A small image classifier, trained from scratch: trained on telescope images of galaxies (Galaxy Zoo DECaLS).
Rows from block 11 of a small image classifier, named by matrix and row number. Each number is 200 + 30 x the weight over its row's rms, rounded and kept within 0 to 999. All counts start at 0. After the name is the row's rms in percent of the matrix's.
Before each channel's rows are labels from the 100 images, of 14848, where the channel reaches its highest value: "top examples" is what is common among them; "patch colour" is the nearest of a few named colours to the mean colour under the peak. Only what is clearly more common there than usual is listed. The data: telescope images of galaxies (Galaxy Zoo DECaLS). In brackets: how many of the 100.
# conv: 3x3 conv (model.blocks.11.conv.weight, 128x128x3x3, each kernel summed), inputs 0-127

top examples: roundness: cigar-shaped (33)
patch colour: brown (45); grey (38)
conv.37,100,226,169,237,212,223,139,172,163,174,233,162,202,155,239,189,142,209,223,179,216,168,207,217,237,167,142,254,190,209,259,245,209,235,168,202,207,220,229,218,272,213,234,215,166,188,129,209,168,161,186,210,182,238,216,205,187,175,187,203,176,197,184,177,208,219,174,225,200,198,201,195,247,219,216,149,176,213,177,194,221,239,158,250,185,236,196,207,193,170,176,209,153,222,198,250,181,176,222,198,157,153,183,180,239,187,255,183,160,153,163,152,179,163,187,216,199,172,171,220,173,237,155,191,204,181,183,150,180

top examples: roundness: cigar-shaped (44); edge-on disk: yes (40)
patch colour: brown (31)
conv.7,101,156,198,166,203,163,227,214,138,195,218,179,173,219,165,129,190,189,153,184,204,219,270,169,240,204,156,232,194,238,230,244,209,218,184,154,205,187,216,218,254,223,228,238,206,204,222,192,235,185,204,241,211,235,213,193,241,200,261,208,215,234,157,200,211,223,228,215,171,174,177,180,182,163,236,245,265,240,145,187,196,266,187,209,214,191,212,178,218,204,238,165,209,119,194,208,227,200,219,244,187,179,182,161,221,197,172,189,191,188,209,241,196,215,155,245,227,180,143,245,156,206,208,210,169,204,222,211,199

top examples: roundness: in between (75)
patch colour: grey (59); brown (35)
conv.119,106,176,245,207,246,236,160,165,210,156,186,243,270,173,213,219,211,216,206,213,267,205,216,219,221,191,179,222,276,190,179,222,218,211,177,161,199,162,200,162,170,207,135,190,181,187,218,186,179,209,195,201,227,179,219,140,225,239,193,218,136,181,248,196,166,179,228,216,184,222,168,182,197,232,219,179,223,214,208,181,140,191,239,189,243,144,173,174,231,192,224,154,243,153,146,159,173,213,251,181,214,203,226,232,213,188,190,251,205,169,181,161,188,231,183,225,183,231,180,193,178,151,203,185,194,193,245,145,216

top examples: roundness: in between (73)
patch colour: grey (31)
conv.78,105,225,197,203,213,202,184,133,194,194,168,157,237,197,198,203,246,189,205,270,217,222,226,189,221,215,164,205,190,262,230,157,182,229,215,168,200,191,221,220,226,207,197,173,207,216,178,238,170,206,193,195,215,171,205,198,245,156,205,206,182,200,196,206,241,225,191,180,187,177,188,257,254,178,255,177,210,174,167,201,145,203,283,207,160,242,196,236,203,236,234,267,233,273,233,148,200,208,190,204,179,203,193,234,185,188,177,218,227,208,191,210,209,141,237,243,213,271,204,204,198,230,221,263,253,243,196,197,172

top examples: edge-on disk: yes (44); roundness: cigar-shaped (41)
patch colour: brown (43); grey (37)
conv.116,102,166,206,176,147,224,169,187,158,196,195,151,175,165,232,173,225,196,244,220,212,197,171,211,180,227,163,213,236,175,205,213,205,166,174,157,264,204,179,221,199,180,196,255,197,253,184,218,157,185,152,133,186,204,186,151,226,167,215,150,179,198,165,191,222,205,207,194,209,188,183,197,160,266,197,160,211,220,201,162,208,216,174,187,192,258,196,144,216,192,246,211,228,214,246,153,164,189,220,235,226,222,230,199,239,231,144,188,300,224,205,196,167,192,231,254,221,205,191,187,206,182,195,194,224,181,186,257,184

top examples: roundness: round (66)
patch colour: grey (52)
conv.64,089,238,212,190,162,258,204,262,202,175,206,206,195,178,209,187,177,220,223,194,250,194,191,271,209,186,205,194,224,207,233,226,235,166,164,175,189,149,195,225,220,183,170,183,187,195,198,213,218,291,192,177,191,188,160,245,193,187,181,230,176,214,160,267,254,165,167,171,222,177,158,195,192,242,199,237,171,198,195,181,164,209,183,221,295,218,233,186,213,240,184,183,192,146,252,185,200,195,234,254,172,215,165,202,214,184,218,203,197,185,199,220,194,151,158,143,265,163,190,173,191,210,208,202,229,178,152,194,181

top examples: roundness: in between (75)
patch colour: grey (79)
conv.27,093,191,228,203,218,162,205,215,214,202,199,189,269,239,187,244,174,202,241,205,195,177,137,201,236,214,258,187,234,232,164,201,132,148,204,216,164,187,154,227,171,185,218,155,197,212,215,160,216,152,247,161,203,189,219,174,180,168,192,194,179,206,209,198,191,233,219,238,206,186,204,236,209,172,265,169,238,186,166,180,240,162,190,241,228,189,228,220,219,196,237,230,223,258,248,170,191,205,191,207,212,197,166,165,209,228,180,205,161,179,233,193,251,188,209,150,256,200,196,193,171,211,213,220,300,210,178,143,214

top examples: roundness: in between (79)
patch colour: grey (67); brown (31)
conv.23,098,179,199,165,216,166,174,186,275,160,167,167,233,254,172,174,204,178,176,199,231,165,199,206,169,226,186,215,245,178,201,223,184,172,159,211,201,250,188,221,252,197,179,234,224,178,249,202,202,221,182,226,158,213,150,178,147,168,187,207,195,202,133,255,205,205,201,215,192,211,179,260,200,163,188,216,199,193,223,170,201,193,208,178,186,181,181,210,192,201,206,245,245,232,179,121,178,224,188,162,210,178,169,163,201,211,234,162,192,191,236,173,194,199,262,199,170,163,209,191,231,187,149,146,294,215,204,248,180

top examples: roundness: in between (86)
patch colour: grey (61); brown (35)
conv.41,088,190,201,150,260,181,250,204,217,203,177,233,233,170,173,240,184,169,206,179,168,178,204,219,242,183,189,165,180,267,206,182,211,216,201,194,238,191,230,222,256,199,254,142,217,189,181,264,174,204,254,154,159,169,208,247,228,247,173,146,205,197,192,218,178,178,224,159,144,256,255,221,192,204,263,185,148,179,226,249,225,201,219,186,239,182,212,181,206,207,240,248,236,206,180,208,189,186,204,236,184,214,197,188,191,215,237,214,200,228,201,196,248,172,231,156,169,218,226,205,198,186,194,195,274,215,221,197,181

top examples: roundness: in between (69)
patch colour: brown (38)
conv.35,087,154,210,211,166,191,170,184,207,271,206,205,182,216,204,153,180,220,173,201,248,207,259,153,275,194,201,208,214,166,204,229,219,168,181,177,195,179,194,199,173,240,229,204,207,212,193,196,179,180,218,218,218,226,255,234,247,203,202,180,208,222,224,234,218,223,227,193,220,212,182,142,183,202,196,192,149,236,251,232,192,223,203,242,180,172,193,264,183,197,239,192,228,159,185,182,240,213,152,220,178,210,206,151,287,159,202,208,198,215,214,246,210,213,159,188,130,162,169,178,153,161,128,182,213,209,195,156,223

top examples: roundness: in between (86)
patch colour: brown (65); grey (26)
conv.71,111,194,167,199,218,186,162,173,208,213,188,176,228,155,248,181,258,187,270,179,209,201,226,210,230,184,169,236,145,148,204,197,172,173,181,174,247,152,202,230,157,226,231,231,227,166,164,163,167,162,200,165,154,209,219,156,220,214,195,184,210,226,242,201,175,209,151,201,172,195,187,190,178,223,209,226,230,228,177,174,182,189,224,209,162,257,203,251,158,205,200,225,260,250,176,155,206,184,193,200,208,169,179,184,223,245,143,171,235,196,215,214,203,238,198,189,236,251,230,196,230,237,251,248,145,180,191,170,175

top examples: roundness: round (91)
patch colour: brown (54); grey (39)
conv.44,107,227,194,158,178,206,148,210,180,222,212,185,245,270,226,244,187,209,227,196,234,151,116,192,212,153,142,184,207,166,193,173,217,189,190,182,146,242,186,191,210,233,248,179,231,173,190,232,211,288,211,223,165,227,239,204,198,222,188,249,203,137,240,210,217,203,238,204,214,219,153,178,168,155,192,191,274,222,201,161,168,194,214,225,196,238,221,213,209,220,211,220,196,247,258,208,238,184,202,207,221,183,163,245,167,178,188,176,221,230,207,211,192,207,191,211,181,234,202,236,170,178,237,168,225,224,184,230,186

top examples: roundness: round (93)
patch colour: grey (70)
conv.83,106,196,208,209,180,186,179,156,222,179,177,155,192,292,288,229,224,210,206,218,192,174,156,236,201,183,184,229,224,193,189,150,213,213,199,162,138,153,239,218,230,253,213,209,223,170,213,223,238,277,195,188,189,167,157,243,187,211,202,238,197,182,214,255,238,142,188,199,228,186,195,175,160,186,206,172,233,163,188,208,215,165,170,226,193,210,238,205,277,223,199,180,208,155,179,195,253,178,158,193,191,189,180,198,228,209,201,193,185,214,161,180,224,222,160,243,209,245,215,199,213,150,204,195,216,226,228,243,221

top examples: roundness: cigar-shaped (53); edge-on disk: yes (30)
patch colour: brown (37)
conv.34,122,206,240,194,166,209,186,188,222,176,189,214,222,151,198,140,159,191,159,205,220,161,207,184,215,175,212,195,181,232,200,221,233,141,203,232,187,180,170,134,167,212,214,122,238,208,179,162,275,218,246,129,237,230,189,215,181,186,167,212,228,186,211,240,193,189,164,212,145,180,229,174,207,144,164,185,160,225,178,235,170,198,172,212,259,199,238,265,184,189,192,246,188,229,204,171,226,203,225,152,207,201,223,174,194,200,202,239,208,203,208,202,169,189,234,178,179,185,212,218,239,247,167,150,225,244,201,190,246

top examples: roundness: cigar-shaped (37); edge-on disk: yes (33)
patch colour: brown (48); grey (26)
conv.13,092,192,207,211,180,235,211,219,245,151,263,181,197,142,196,227,201,171,170,232,284,227,184,226,250,202,157,243,179,211,173,205,218,188,170,212,180,207,194,198,213,202,191,162,191,230,190,149,192,176,244,164,193,174,269,134,252,212,235,221,201,160,171,216,179,196,230,244,195,204,160,206,239,216,190,167,159,160,210,229,227,180,155,242,211,177,202,195,261,184,200,161,162,211,177,205,191,176,151,213,190,243,213,222,243,159,238,213,152,217,182,229,200,193,135,173,199,154,196,194,239,161,222,211,188,217,185,232,196

top examples: roundness: in between (85)
patch colour: brown (41)
conv.77,103,182,177,231,183,218,206,148,221,277,197,139,221,203,168,190,230,176,224,227,232,249,156,198,229,226,254,167,226,211,209,186,209,197,221,187,197,216,194,130,219,215,239,234,197,236,219,179,184,178,262,189,174,195,215,158,199,258,198,209,185,227,236,170,187,211,140,170,230,163,173,197,200,209,208,217,148,210,136,189,200,238,171,141,193,245,165,238,187,131,185,230,268,230,220,248,211,238,179,217,234,193,206,195,211,202,206,212,144,191,208,209,203,221,226,197,231,253,226,217,175,202,257,212,188,173,201,196,191

top examples: roundness: in between (62)
patch colour: grey (25)
conv.74,107,228,145,161,208,173,197,216,184,238,182,175,212,229,207,234,216,189,306,198,203,172,171,188,232,166,137,182,147,212,207,175,172,151,157,220,201,215,160,139,207,200,222,221,210,164,230,225,216,172,170,191,180,207,214,180,238,193,237,214,181,161,283,203,230,203,173,197,242,170,202,297,200,180,231,176,238,220,198,203,195,226,236,217,185,266,231,193,167,183,225,206,197,220,224,227,199,168,205,217,225,258,227,220,169,189,160,209,206,197,183,181,212,197,200,162,221,195,165,140,183,163,210,251,204,181,200,204,202

top examples: roundness: cigar-shaped (53); edge-on disk: yes (35)
patch colour: grey (61); brown (34)
conv.17,090,160,201,212,184,195,152,179,181,189,214,248,179,223,188,158,143,203,183,224,246,189,197,211,188,223,122,181,153,184,243,160,177,158,203,182,176,227,198,201,266,213,179,185,164,181,192,202,176,225,243,148,210,179,224,231,171,187,233,226,237,198,244,179,182,185,200,211,220,203,226,192,213,210,226,180,188,207,202,134,178,246,229,218,178,263,222,192,146,154,209,163,206,184,188,166,198,173,141,241,163,202,211,237,218,190,208,213,159,192,171,182,245,126,218,214,243,241,221,146,168,169,243,180,178,170,153,209,221

top examples: roundness: cigar-shaped (39); edge-on disk: yes (36)
patch colour: brown (47)
conv.22,100,184,167,211,232,246,185,154,242,271,155,149,178,189,198,194,212,203,174,217,200,196,218,186,138,207,167,207,165,218,245,173,222,213,136,146,245,241,188,211,191,196,205,225,166,193,174,235,218,206,191,200,137,163,252,178,197,133,210,163,173,162,172,224,179,205,189,229,191,231,199,140,217,200,209,171,206,221,183,203,235,154,212,226,236,155,190,163,241,162,187,199,156,216,205,278,243,208,195,249,207,203,189,186,193,229,183,213,197,216,173,235,193,195,208,246,221,224,207,203,220,142,235,177,195,250,211,224,152

top examples: roundness: cigar-shaped (48)
patch colour: grey (30)
conv.56,123,177,202,223,215,240,142,162,220,200,179,149,171,175,204,194,200,207,195,212,198,226,183,192,141,247,197,165,228,176,217,187,156,220,206,145,218,195,202,227,216,204,247,278,227,159,254,238,233,224,206,201,192,201,221,212,256,148,190,266,189,174,194,181,198,200,200,212,247,208,205,215,156,145,268,182,158,250,184,211,219,213,205,217,198,226,206,221,195,117,222,213,160,193,224,255,204,206,171,196,225,250,215,145,207,170,163,199,208,197,201,255,227,232,190,224,230,228,157,232,205,166,181,173,196,174,173,176,228

top examples: shape: featured or disk (61); edge-on disk: yes (53); roundness: cigar-shaped (36)
patch colour: brown (59)
conv.96,113,205,210,202,173,200,221,160,209,198,178,179,169,148,263,144,214,178,239,202,189,178,252,209,191,193,219,234,212,158,215,208,198,215,190,218,196,225,211,196,237,201,224,190,200,216,178,200,175,189,157,201,179,195,257,229,193,261,242,214,175,153,149,184,213,200,179,205,180,199,218,205,173,177,265,202,210,174,191,182,165,235,148,255,190,179,204,201,278,160,186,241,153,197,151,230,229,221,205,246,194,215,211,196,163,207,196,251,217,216,137,208,209,151,254,178,228,192,158,169,260,221,261,233,201,160,226,245,161

top examples: roundness: in between (67)
patch colour: grey (52)
conv.112,080,253,193,215,202,219,190,213,215,182,226,131,300,138,205,185,181,222,185,160,149,207,224,210,165,171,280,228,257,182,218,215,200,193,187,202,178,202,188,233,212,198,210,200,213,206,254,182,204,238,180,179,203,177,121,177,214,159,207,167,208,206,205,223,218,144,168,207,184,177,179,173,194,213,173,184,161,200,220,218,235,172,291,202,171,170,258,209,174,217,245,157,185,200,236,157,176,209,180,193,202,199,171,219,205,179,186,198,202,144,191,177,233,170,214,266,206,176,220,162,222,208,185,239,196,201,179,176,223

top examples: roundness: cigar-shaped (54)
patch colour: brown (68); grey (26)
conv.107,077,180,182,194,174,199,182,181,157,191,215,160,188,167,176,166,207,208,201,216,209,202,170,149,209,259,165,189,229,161,179,258,144,221,199,211,228,251,157,201,174,210,239,231,176,200,212,198,218,258,198,164,206,139,182,208,277,143,177,198,129,195,186,206,213,197,179,228,155,181,244,219,148,210,181,144,206,248,224,180,220,180,174,230,175,174,219,231,192,204,241,223,221,201,250,201,186,207,222,211,201,155,186,171,191,166,153,228,141,209,217,191,197,218,206,145,231,225,230,237,223,173,225,229,180,183,184,157,257

top examples: edge-on disk: yes (36)
patch colour: brown (43)
conv.33,109,222,147,189,205,225,187,160,216,251,171,151,232,146,203,198,203,195,198,211,195,191,169,183,217,121,185,178,140,232,161,195,151,189,204,224,199,212,232,195,143,180,198,213,206,225,194,181,197,197,217,196,170,128,228,204,234,163,198,187,189,212,237,242,158,220,201,235,206,168,245,176,195,175,167,146,209,227,184,206,180,170,244,186,184,227,232,233,166,171,206,237,178,145,254,219,179,151,146,172,206,240,189,214,173,189,173,187,188,193,185,173,156,246,183,140,239,201,188,209,198,159,244,198,143,202,194,250,156