A small image classifier, trained from scratch.
Model: 24-pixel images, arch vgg, activation relu, depths [8, 8], widths [64, 128].
Data: trained on telescope images of galaxies (Galaxy Zoo DECaLS), 22083 training examples, 149.5 epochs.
Rows from block 10, named by matrix and row number. Each number is 500 + 50 x the weight over its row's rms, rounded and kept within 0 to 999. All counts start at 0. Numbers have three digits each. After the name is the row's rms in percent of the matrix's.
# conv: 3x3 conv (model.blocks.10.conv.weight, 128x128x3x3), inputs 88-109, a 3x3 kernel for each
conv.2 100:445573465523477469558497483511514529478540457531591510415480520544493495547518452485475480427531554513474522508477445506498466505555515486534497528515468546540386540453480474539508457412610536480575485521487531529390543477515513490509501584478537524533521517488390548501483475469595540392489454531485539483463558441556425490442550425483465502481454549506511567483512421504502550580445506441465504499411588530484498401504520482446508479520510477506432507546526489478476486488544456542529537451526558553377539456458406509441543497497443506459482492477471449562574560472480479478504541469505628449
conv.3 099:506556585507591482524461525470540492509556431614493577514496541499494537457481511539484490611523411528553481531514514503446537537463555498491490454459497484446506461678434565535559566482516559516570451485504519474444480520487417494538508508616555473443466452523482521549457472534512395566524525467575541496423531539561507445421489519501458518462439470529501466490530512445482592503481561536588479479538494457518453468514492438540574497411421451513528553520559451540521467498501502429509503489552476509469438537556513539545467579498511368568534511481503483526442544492449520541486513495647440520
conv.4 103:438442519498524504484575453536508526486594465546431489550528506509545529454473490458418540467448529502498551528543570468512504533491560493483441541387401453439533495472442557451473466545518499539433572509488481632483492532482479442471477446513486528476421497499593491406472497485431549502518499511467482527542488523470489507423514589465432495546506468495449473578470439608528479609452525417485501413517470537462523448486460603609475475388441536555539538455535480471480542572510438456494549522485392565480541506456497494532510457381490452477548461473540428472449491554562408519491518532511428495
conv.5 113:512448493531528653537460533511511483485639396524475505545655569491385446509483523580559479526462544476476441492466513495494485496481446525582474478475456533439406478536568497566442477505457571444454453429582526569465500459458522441478496459504551387498443496434516414559532603503475431607537524530517495525550536542528495493441483486474497459573486419539398551418498531452511437505536519582415583543416496512506562478536589478389424586485535469483528513358528517465484499534447500473457520476494542465523557535487526567493454515629450520478469480459526434514480409452541464519371562475442448643
conv.6 083:541489525482385576422433525497483572473493583511489565564506547565544439508481503478499526534537501412558442506433531551502462494496489436455465481560543454550440380433515522440604468484537472505579547538528531544561478460440498487471347456463533528510603494441444494484428540501519443563478522434427444576525408588529496413547516509472531512407558554510583541460537569444510496532417478497460530438567473564549498448529524590562457538500473415508503455504489521461452444455454455480436450517513476556449486555569527605571500474588442519563468538513541508510549525493566560577538533506543558467
conv.7 103:426545448560523621641532481523546517515502579506444530481504475617592543637552506528464561565509481499539507485502516479434566454486467486486451468476504523516454464468450513522526520508537512391464463388462465499622476472422475483482445590444468445532553450468438563530469527557431485557527525439569632510532513505510544442488462406458464432492545508608604518567500447511468477525535472494462541486405406628570476527499501520495433475515593509480528480509502479551514464557541496501568533450491489427495561586456489409471485515572473443554509522474506448486533518463448465498500501543464367534
conv.8 112:465565501514573425477508557571393488510561461549533556523449506553554521482584526523493468472550512497461500524537519508432528510542451482485460566664642489631580466524470488521512496544505507492528532534459526480463493491507541495490441554477534496530465468542471551484548582495520539526561464550612499437570526486408553432574580474391481579474486491507471532508603537481493480487482521513511628465480444570454535515555474547500539458492637506431514497519480488454515456470489449555508454360459554458454508549504490532466478564536482466551509562513506479499501514492516456493522479539559474405
conv.9 098:519564571551553502572547467571597516500591520515489493553457507512532548458390566481483547528431494399509498493464515514426382461429466479503548493410507557640498525484461522542420506488557432516462536565427504489501546501528528428475466504543518372490440520608466537416390529446582513569413507437505502524501489435489491427590566441515526576435511484479478485497544491504524568519541476419496495634595463483466496461463442539495494477419476520499471488540522461465472467482533477537445623479420514463600429498405541439521515398521458557484597453370396481555408478511458491477519594426487465645
conv.10 101:559480454400541447515457598425454509491522496473553470430487536459590550455499490483453458448523480543474520424514520461450526514533405481498426512451448489582559548512469469487543494496507504530490460566532543450508625488535449513493454484469514490507439548474456483508495467475491460489551500542524275534562468364471438539493507461562402513469553525488450522521561543494526549464421577456485407505490501519475382475533533545498517502569508561549534462486504496430445513432471518438508553551497381610478533594484455496519538510469436435545501454391493500507466549529472384464573462485513597544
conv.11 101:506529536478518505398435632494506416413610461607532434465515539364537530420474538533520482417501491562469526443557500420545554524436561460522533516499540391534383493530554471489596376595471543521477459445457457444459503499459569461574432515505463572479509448459508507516553536493475474442598535464477507661487477629341508596468525544482514490512355476491469503487551434533534514502402428440445484457475533493542490516494476513522484459512451516526496545497516566489483573457488553483513461550506508518407502425549421528541485435532446524581498515521544600451514523506523472480582527579540577468
conv.12 108:506525503450450554425569440534502528578565512490480513426458504593450510445447495479550551538462430492485560474556410488502471551548598458496500448454567492542333468497532438443493486443446530498506591447499425573470480473478535574562475461512521508361439486540560461498594505527484532568568540439516481606478417522498489438536515532525523439533516412421454511471516496514494417478571430520504554530454503471512478312461481577553507579452378430591513471494497568561483520529472588470502547479461488524391502417476523534495459434404450447447602536456506447596586490498479462491520443561534526437
conv.13 093:483511512478431514473490557466486499628516555508483473643478582583621526532477480487495514536446456573495515475411459474440550509434495511477450476496577456428590548501505646562534564499506445442466514474561477510480493556471505516506539560443576539451412476537489444560552504538509498461513430514542490474528495497488519382481387470436539419489506473452490462424526518466530535499625590579486427525480488444478515515448487550517463500459519609562520537551522426411532502561486465586453530504484509406515479455541549422490401435479442451399553512414394526554567516547445470565529440472494435390
conv.14 099:488535477483765365577510548578463542535507570443583488592478498451490533478547540461519479567513539519490408492561456480557430502439480508484472476453501453304505499429552496494549509510472407528460394528496403512501448523471484577557508535472496451446490448467539506439454535446456509459477575444607442447551572415455545379485509423479504492477503513528485479550457441437407390461547487448558513496542602521568411475562517455552594414492462489556538515481509460509505512416442510486478429477576396453504446417603565532443559462546471564395509563477473480522526451554480453519496449526493678424
conv.15 100:402437556613465505560668403571495524471524582616474512494496466537509564535429491439479489523559578393482509436518559482574513512420437463530498560561498391391505493559540454504461505514529474442555483475602537617477478522488612479462461460470520460529489464451571408483595523438477501446488537487525464526491416616583447475531420524366429400500383517542542514563468483549429450541354519410610428521458574502503521494523438510503544439502565453506540531465448477537520533512495514421499481524523554521562477498502468469492507484400501514464593582531560396502475510473528594419477557449464523469
conv.16 097:527580565522470513480582431531568512474430456563526546403536526521489542523475557539568445498448548504578472471519516512452469540459507483436503524527420481486499557447465362538560471555610413452396532430489493497544394472586530562495513545538475503505529486545526504466624558495517530489458450446552455451507395533425531510482460486571506547510435550495480390473454471450582532411492531523466545529577403577443503451498429452502481423462487473508471524494471510488483628547582486472483444558436548349439398629492463559492519514569481452451557497548572571451517495460482530473617491461552527435
conv.17 100:402451472509576499428583379517490447483532416655500464511559550543504456551504527590549480489442498433511542499547550538433477533478533509527516552542626452646428434413431455569575564492513537387513518382542524468445432463454451483493468610562458566533467538527507455415455482512465541533505575558526537526462488470613493374492525469530474484465511458559556527493427540494491469479557489379456471356453554466497425544564529434504429456479563520495395558464445474487521544470451552509527555504434477561620517458478580525562490534518476624446477552512606532480545499525450484529473479537532510452
conv.18 088:516430562507442512505547509495512451567504454544462512421501503565565559465574539571553481465450541495594481447445573496448561550545642536571461492456459475442594553507450546520514530585564493518483583494487545455459498506487496542485492508464510564513437504463426417454433442582421448455496517531537487490541474583546577638536477589489559608480539508523475538448442569471520506485451465558483501525486451542451490503504563559503533485496564441534533500432537593635574520555549554557502560554453486571511586441503443448368513491474507483517444486526564526520572512488467475473557501442401507489
conv.19 107:512496546416457494520472440498499473464509579484470475395526553479445381560499553454556450437529626488558480443516481552541569502522493445503513593601524536494501606420477531431518392513416574652508531595530521502485495513505539471514423457493494515537520492503551519445411532501544467468522471441486571534460548458545508547461510536494488500487482510442465547584502527554415468494547575495471469528559525506451378588499542471563551494527532452583476519455528448490547513517537514510538470399553540522431528509589478441550475521410530533488506413489485522498484465533591543530473407469458564565
conv.20 102:565506531587499425407530527399485477567384542514498511480472434450429524439561469505429543482627509589471573609444473473459460503505506469539513458560530500498485448467528509554398483527544433503486546577399484516453534400355423430559545560494534540564516436458429440430473537389435407505575448471419505481461444552406460528493455480412507581515520399446443475663453491462542457435473563489448459517441597473499571501448474590575492587544532531488437559516564484488473537502443437404577445519506495630436538485440522600497487428460469484552476419578406421475437524483446450442553512533577402487
conv.21 106:490526453495507562468493546462499537521412491492452484487466501414396592439610411505501515480502470472478529483537487478439449501473594490496523493494478531461503492505454497492490432500618522481493477523489600487501482499538520510512485457458464476434457484545450466547491467496526551440426500535490478458434480448389532520516594519537522460467445477532600584524501453439507509539510516528541433449473512587594447472481517440483546482452553537490468436438579515551469541508531523561494494538539515428478516487494518499523553444544570434422436418435518492470459602511496429489596526602436485369
conv.22 102:544522462522453459483518474455439478478413488521509522451485471505509555469545563448435604493606444378512489564465566421520500419491538515501428486347446550530474537449495505504562553603523469563452460495462551493444659466509428415538465423514535579500419527566511530432488462466492450502542441486516513509536475464446623420484477468510433558503507487537495470467559510459475511454485533604506474399490468448561533475494482531492511520586470493516493574530519420449432538430541486467593546415416442561457594422543500480440460588426544390460482475574515498491529458481438493427458466641587524500
conv.23 109:486494518479568451549540509440582511447458466495500517420445559531492492479441462602532475503492486503470586500438451454463436476468504552508553501510404510494569537561441484488551423403464541486506572563564548456521470513509488558518590492439506478575364553528475522481446522582505540484461438560541640394544434535452468517454559406521413548454491445483562526528432486517477566479486464469499491550561590508452441473442550473513502447477474520466532520516488445439507478587511583544607552434518444571491451573489546464580457517476514470560505394531386576459496455523515493569511465479544461596
conv.24 106:513452499535531557533637495525569573512483533379549490456413517494400507445475461473576600560518538481566496441475521494457523534503483532477488546552476457476463467477502474453517519385460450495552581508512537439508486567492531433445495548525438466512402569524490533459531525498613513520548456414471481460521393585501518437523502431410410489480536421498556456491500449521556449423607583474536525497468431477498506433447509405434506523529516543465584499451452496423459536505493515471452496454472469461526459575577579457446469533457520550477526510487505590555426484486514491442430475536491465563
conv.25 122:472515513587377434505532428447452525537408503463580485531368517487489354572464498512552631530477541412584515568547459535552551538496466541474488446485479488485518477482502373442530532429415567514482529516486522494454459490485456422481528440463493479525463540522499585529519484435455571488487547436491464567553318548478559471562453513425504543537479509422570456527433563560442447506573546536543556434541514454477479606480510522480483453502508505453537479497552532500413486595469563464503525590495483549546574590432501545541500516508507429572584514537462460440510441465433461569461538498517382523
conv.26 096:524470554432538498496453539392517507521508562413518529448499529412463551624491533491516485473595522419522495585484520550523462450498527500489510568559596496461434489494516475461429429505494502518465479592537598531528505437549525540562573482459508456539454485588507500466454467453640550417420505500460557423516339555395539606606474483540535487426490537482586482545601590522471386525457486458493449516421521532403493615546474417533451449480497453509523478557515471512507508561467496523514500447475525447547459545480487557546558551446490490569494487484564484459481535571499508493530545510550492482
conv.27 090:509474445524561527491580372530465569553477470423458551533546548588518418528434474483579486555392507487569551550494465542479547512451582440451456585650420443439460514502451526468445548510486601527510519384538516541464557529491513383458475535573448545498435475592470610455516481482475490472512520440469533367499461491545423488515523498397584495596486610521481541427591554421455515490537494545535508395486489592425424442497488511397474512430477466551544551474571568493514536527469540569507529538455463490586504499485485500438539504370552459535450483502467573509500497482555472525514498435503412474
conv.28 098:452466610460538570420533400445541501492542465477520542481617482431520456534499468561454504412609402523497530474478518568589455447530612527522520530499497481494559528503486604523486510387453457470507493432435523436555537461556500442552415544560460496525586516492448411495470426527456526498401508596527570481514439596467467478498522503409507501508529511512451457478465587436492470573404517518565426423566413501452483434504533519507513465523447611549597511477463543524479527535520507525515505404504431529473486628578505492472463419459452471564459457497503558492514524512521521529560533471460484467
conv.29 104:488424516487499485540568483372517481541496529507479479580520468473510489513484537545578485576502550462454563474419508536416479440506494504536494491613477517496446446530564510527501534540493587411521508489404570493412394431547543456498550568473539472520464456549439529438506524494529433472516480487432525586516472429469456578502422498479515540513540520487521569478427611477517555514500534558468440499452463412427485565466424554475504526580497412456446507437471514472533513500501596491525473596490485449474405531578521431507529544481515479524557524494609438497443463463519418483516449386460476437
conv.30 103:507503446398494506515501446522299528478558473526532526534363557503449541463401364429558509539575508568592582540442436475507454525532430521562485505424539570570447449479427450448517522423537482532515493460602553518540409524481464503499464530524491491622518533503482473570449673489564498431489580482456390507473463496484515498541512493487434491384537384460521469572425589455569456470444564471581531519561484511494482522459594564554444562510632538496547526470515560488419416536465454548455538483420466610566524505531450599520459465447470542504466580528508495568403545531470540539549574568471481473
conv.31 094:410505492470485539519550559573523508422544540432553474440551493529403487501566450628464556393546474496534452502473518476526512547473542568499476559469388561458480472515464481484529403561479534487459538481426505616409457527486493560521462500497507463516416474498470477435500503503555512494573436498585503538411526458437525493468610504467484509462498574524519493530502493518524469446488462453447506472483479586529532559416397563456489586498472561448429477541482513513508488478481550499545550412495494490413458414500460525492398559537445551524451555507476537484549461496433562441509501511526501556
conv.32 100:533564496425569516498467510472452587588650517545473524470465461502463531456541531549466581503485511560523550473498540500506503441551533515486473445505643480515436461468496433562410486543480559480467457491492574488563487516595463475584461479460531514412452604518500486502450498543599436463484502395560547436560459465518525478516438558459547433433521497472587564472444568473556515514407513548560593504458467518519414530500477439513403444445456481548504551468445535527426406502479445521482527556532495434414451497468577553431524617534502449526496479492540514543486401516499531517550501537554428453
conv.33 097:496528495443464502484498510428428543521509565532543508492504544407495544525411440484672467447469519561573544515594441505628443461540547525499521500448529467427476524492522547567520456547539536461507544473505475507478597493536530517443456553516503489529494477528510539384457582546560486532516485515533480450441487531546585474554524453462503461289369450554520412481569497555396476487401517568691509504508510516506477552548525513533569558442480606616540512492425447529587482504464480477553531484608483483431508532513483539603495596463525554504455556489489533491485468546477565446533415533392532476
conv.34 105:634470365508468473565558373423475526539486546606479474512471521592571434470477473539439498523430479447481507517414548507411505472430486445480478486429534565666484536532531495431531393480569506512457450514517536495507488427518481535505431541478478494510438496510446493461474433522411482471474545567514395612596328400537458501517473481494519499425364501506499400459492531434499482530474486513522482544356568439599509584511546529581485536548585490502550490440427449511514455453522572451516546525498455552464480522566467412415534525393590419513558484512548509428497542496493558484599492508595495488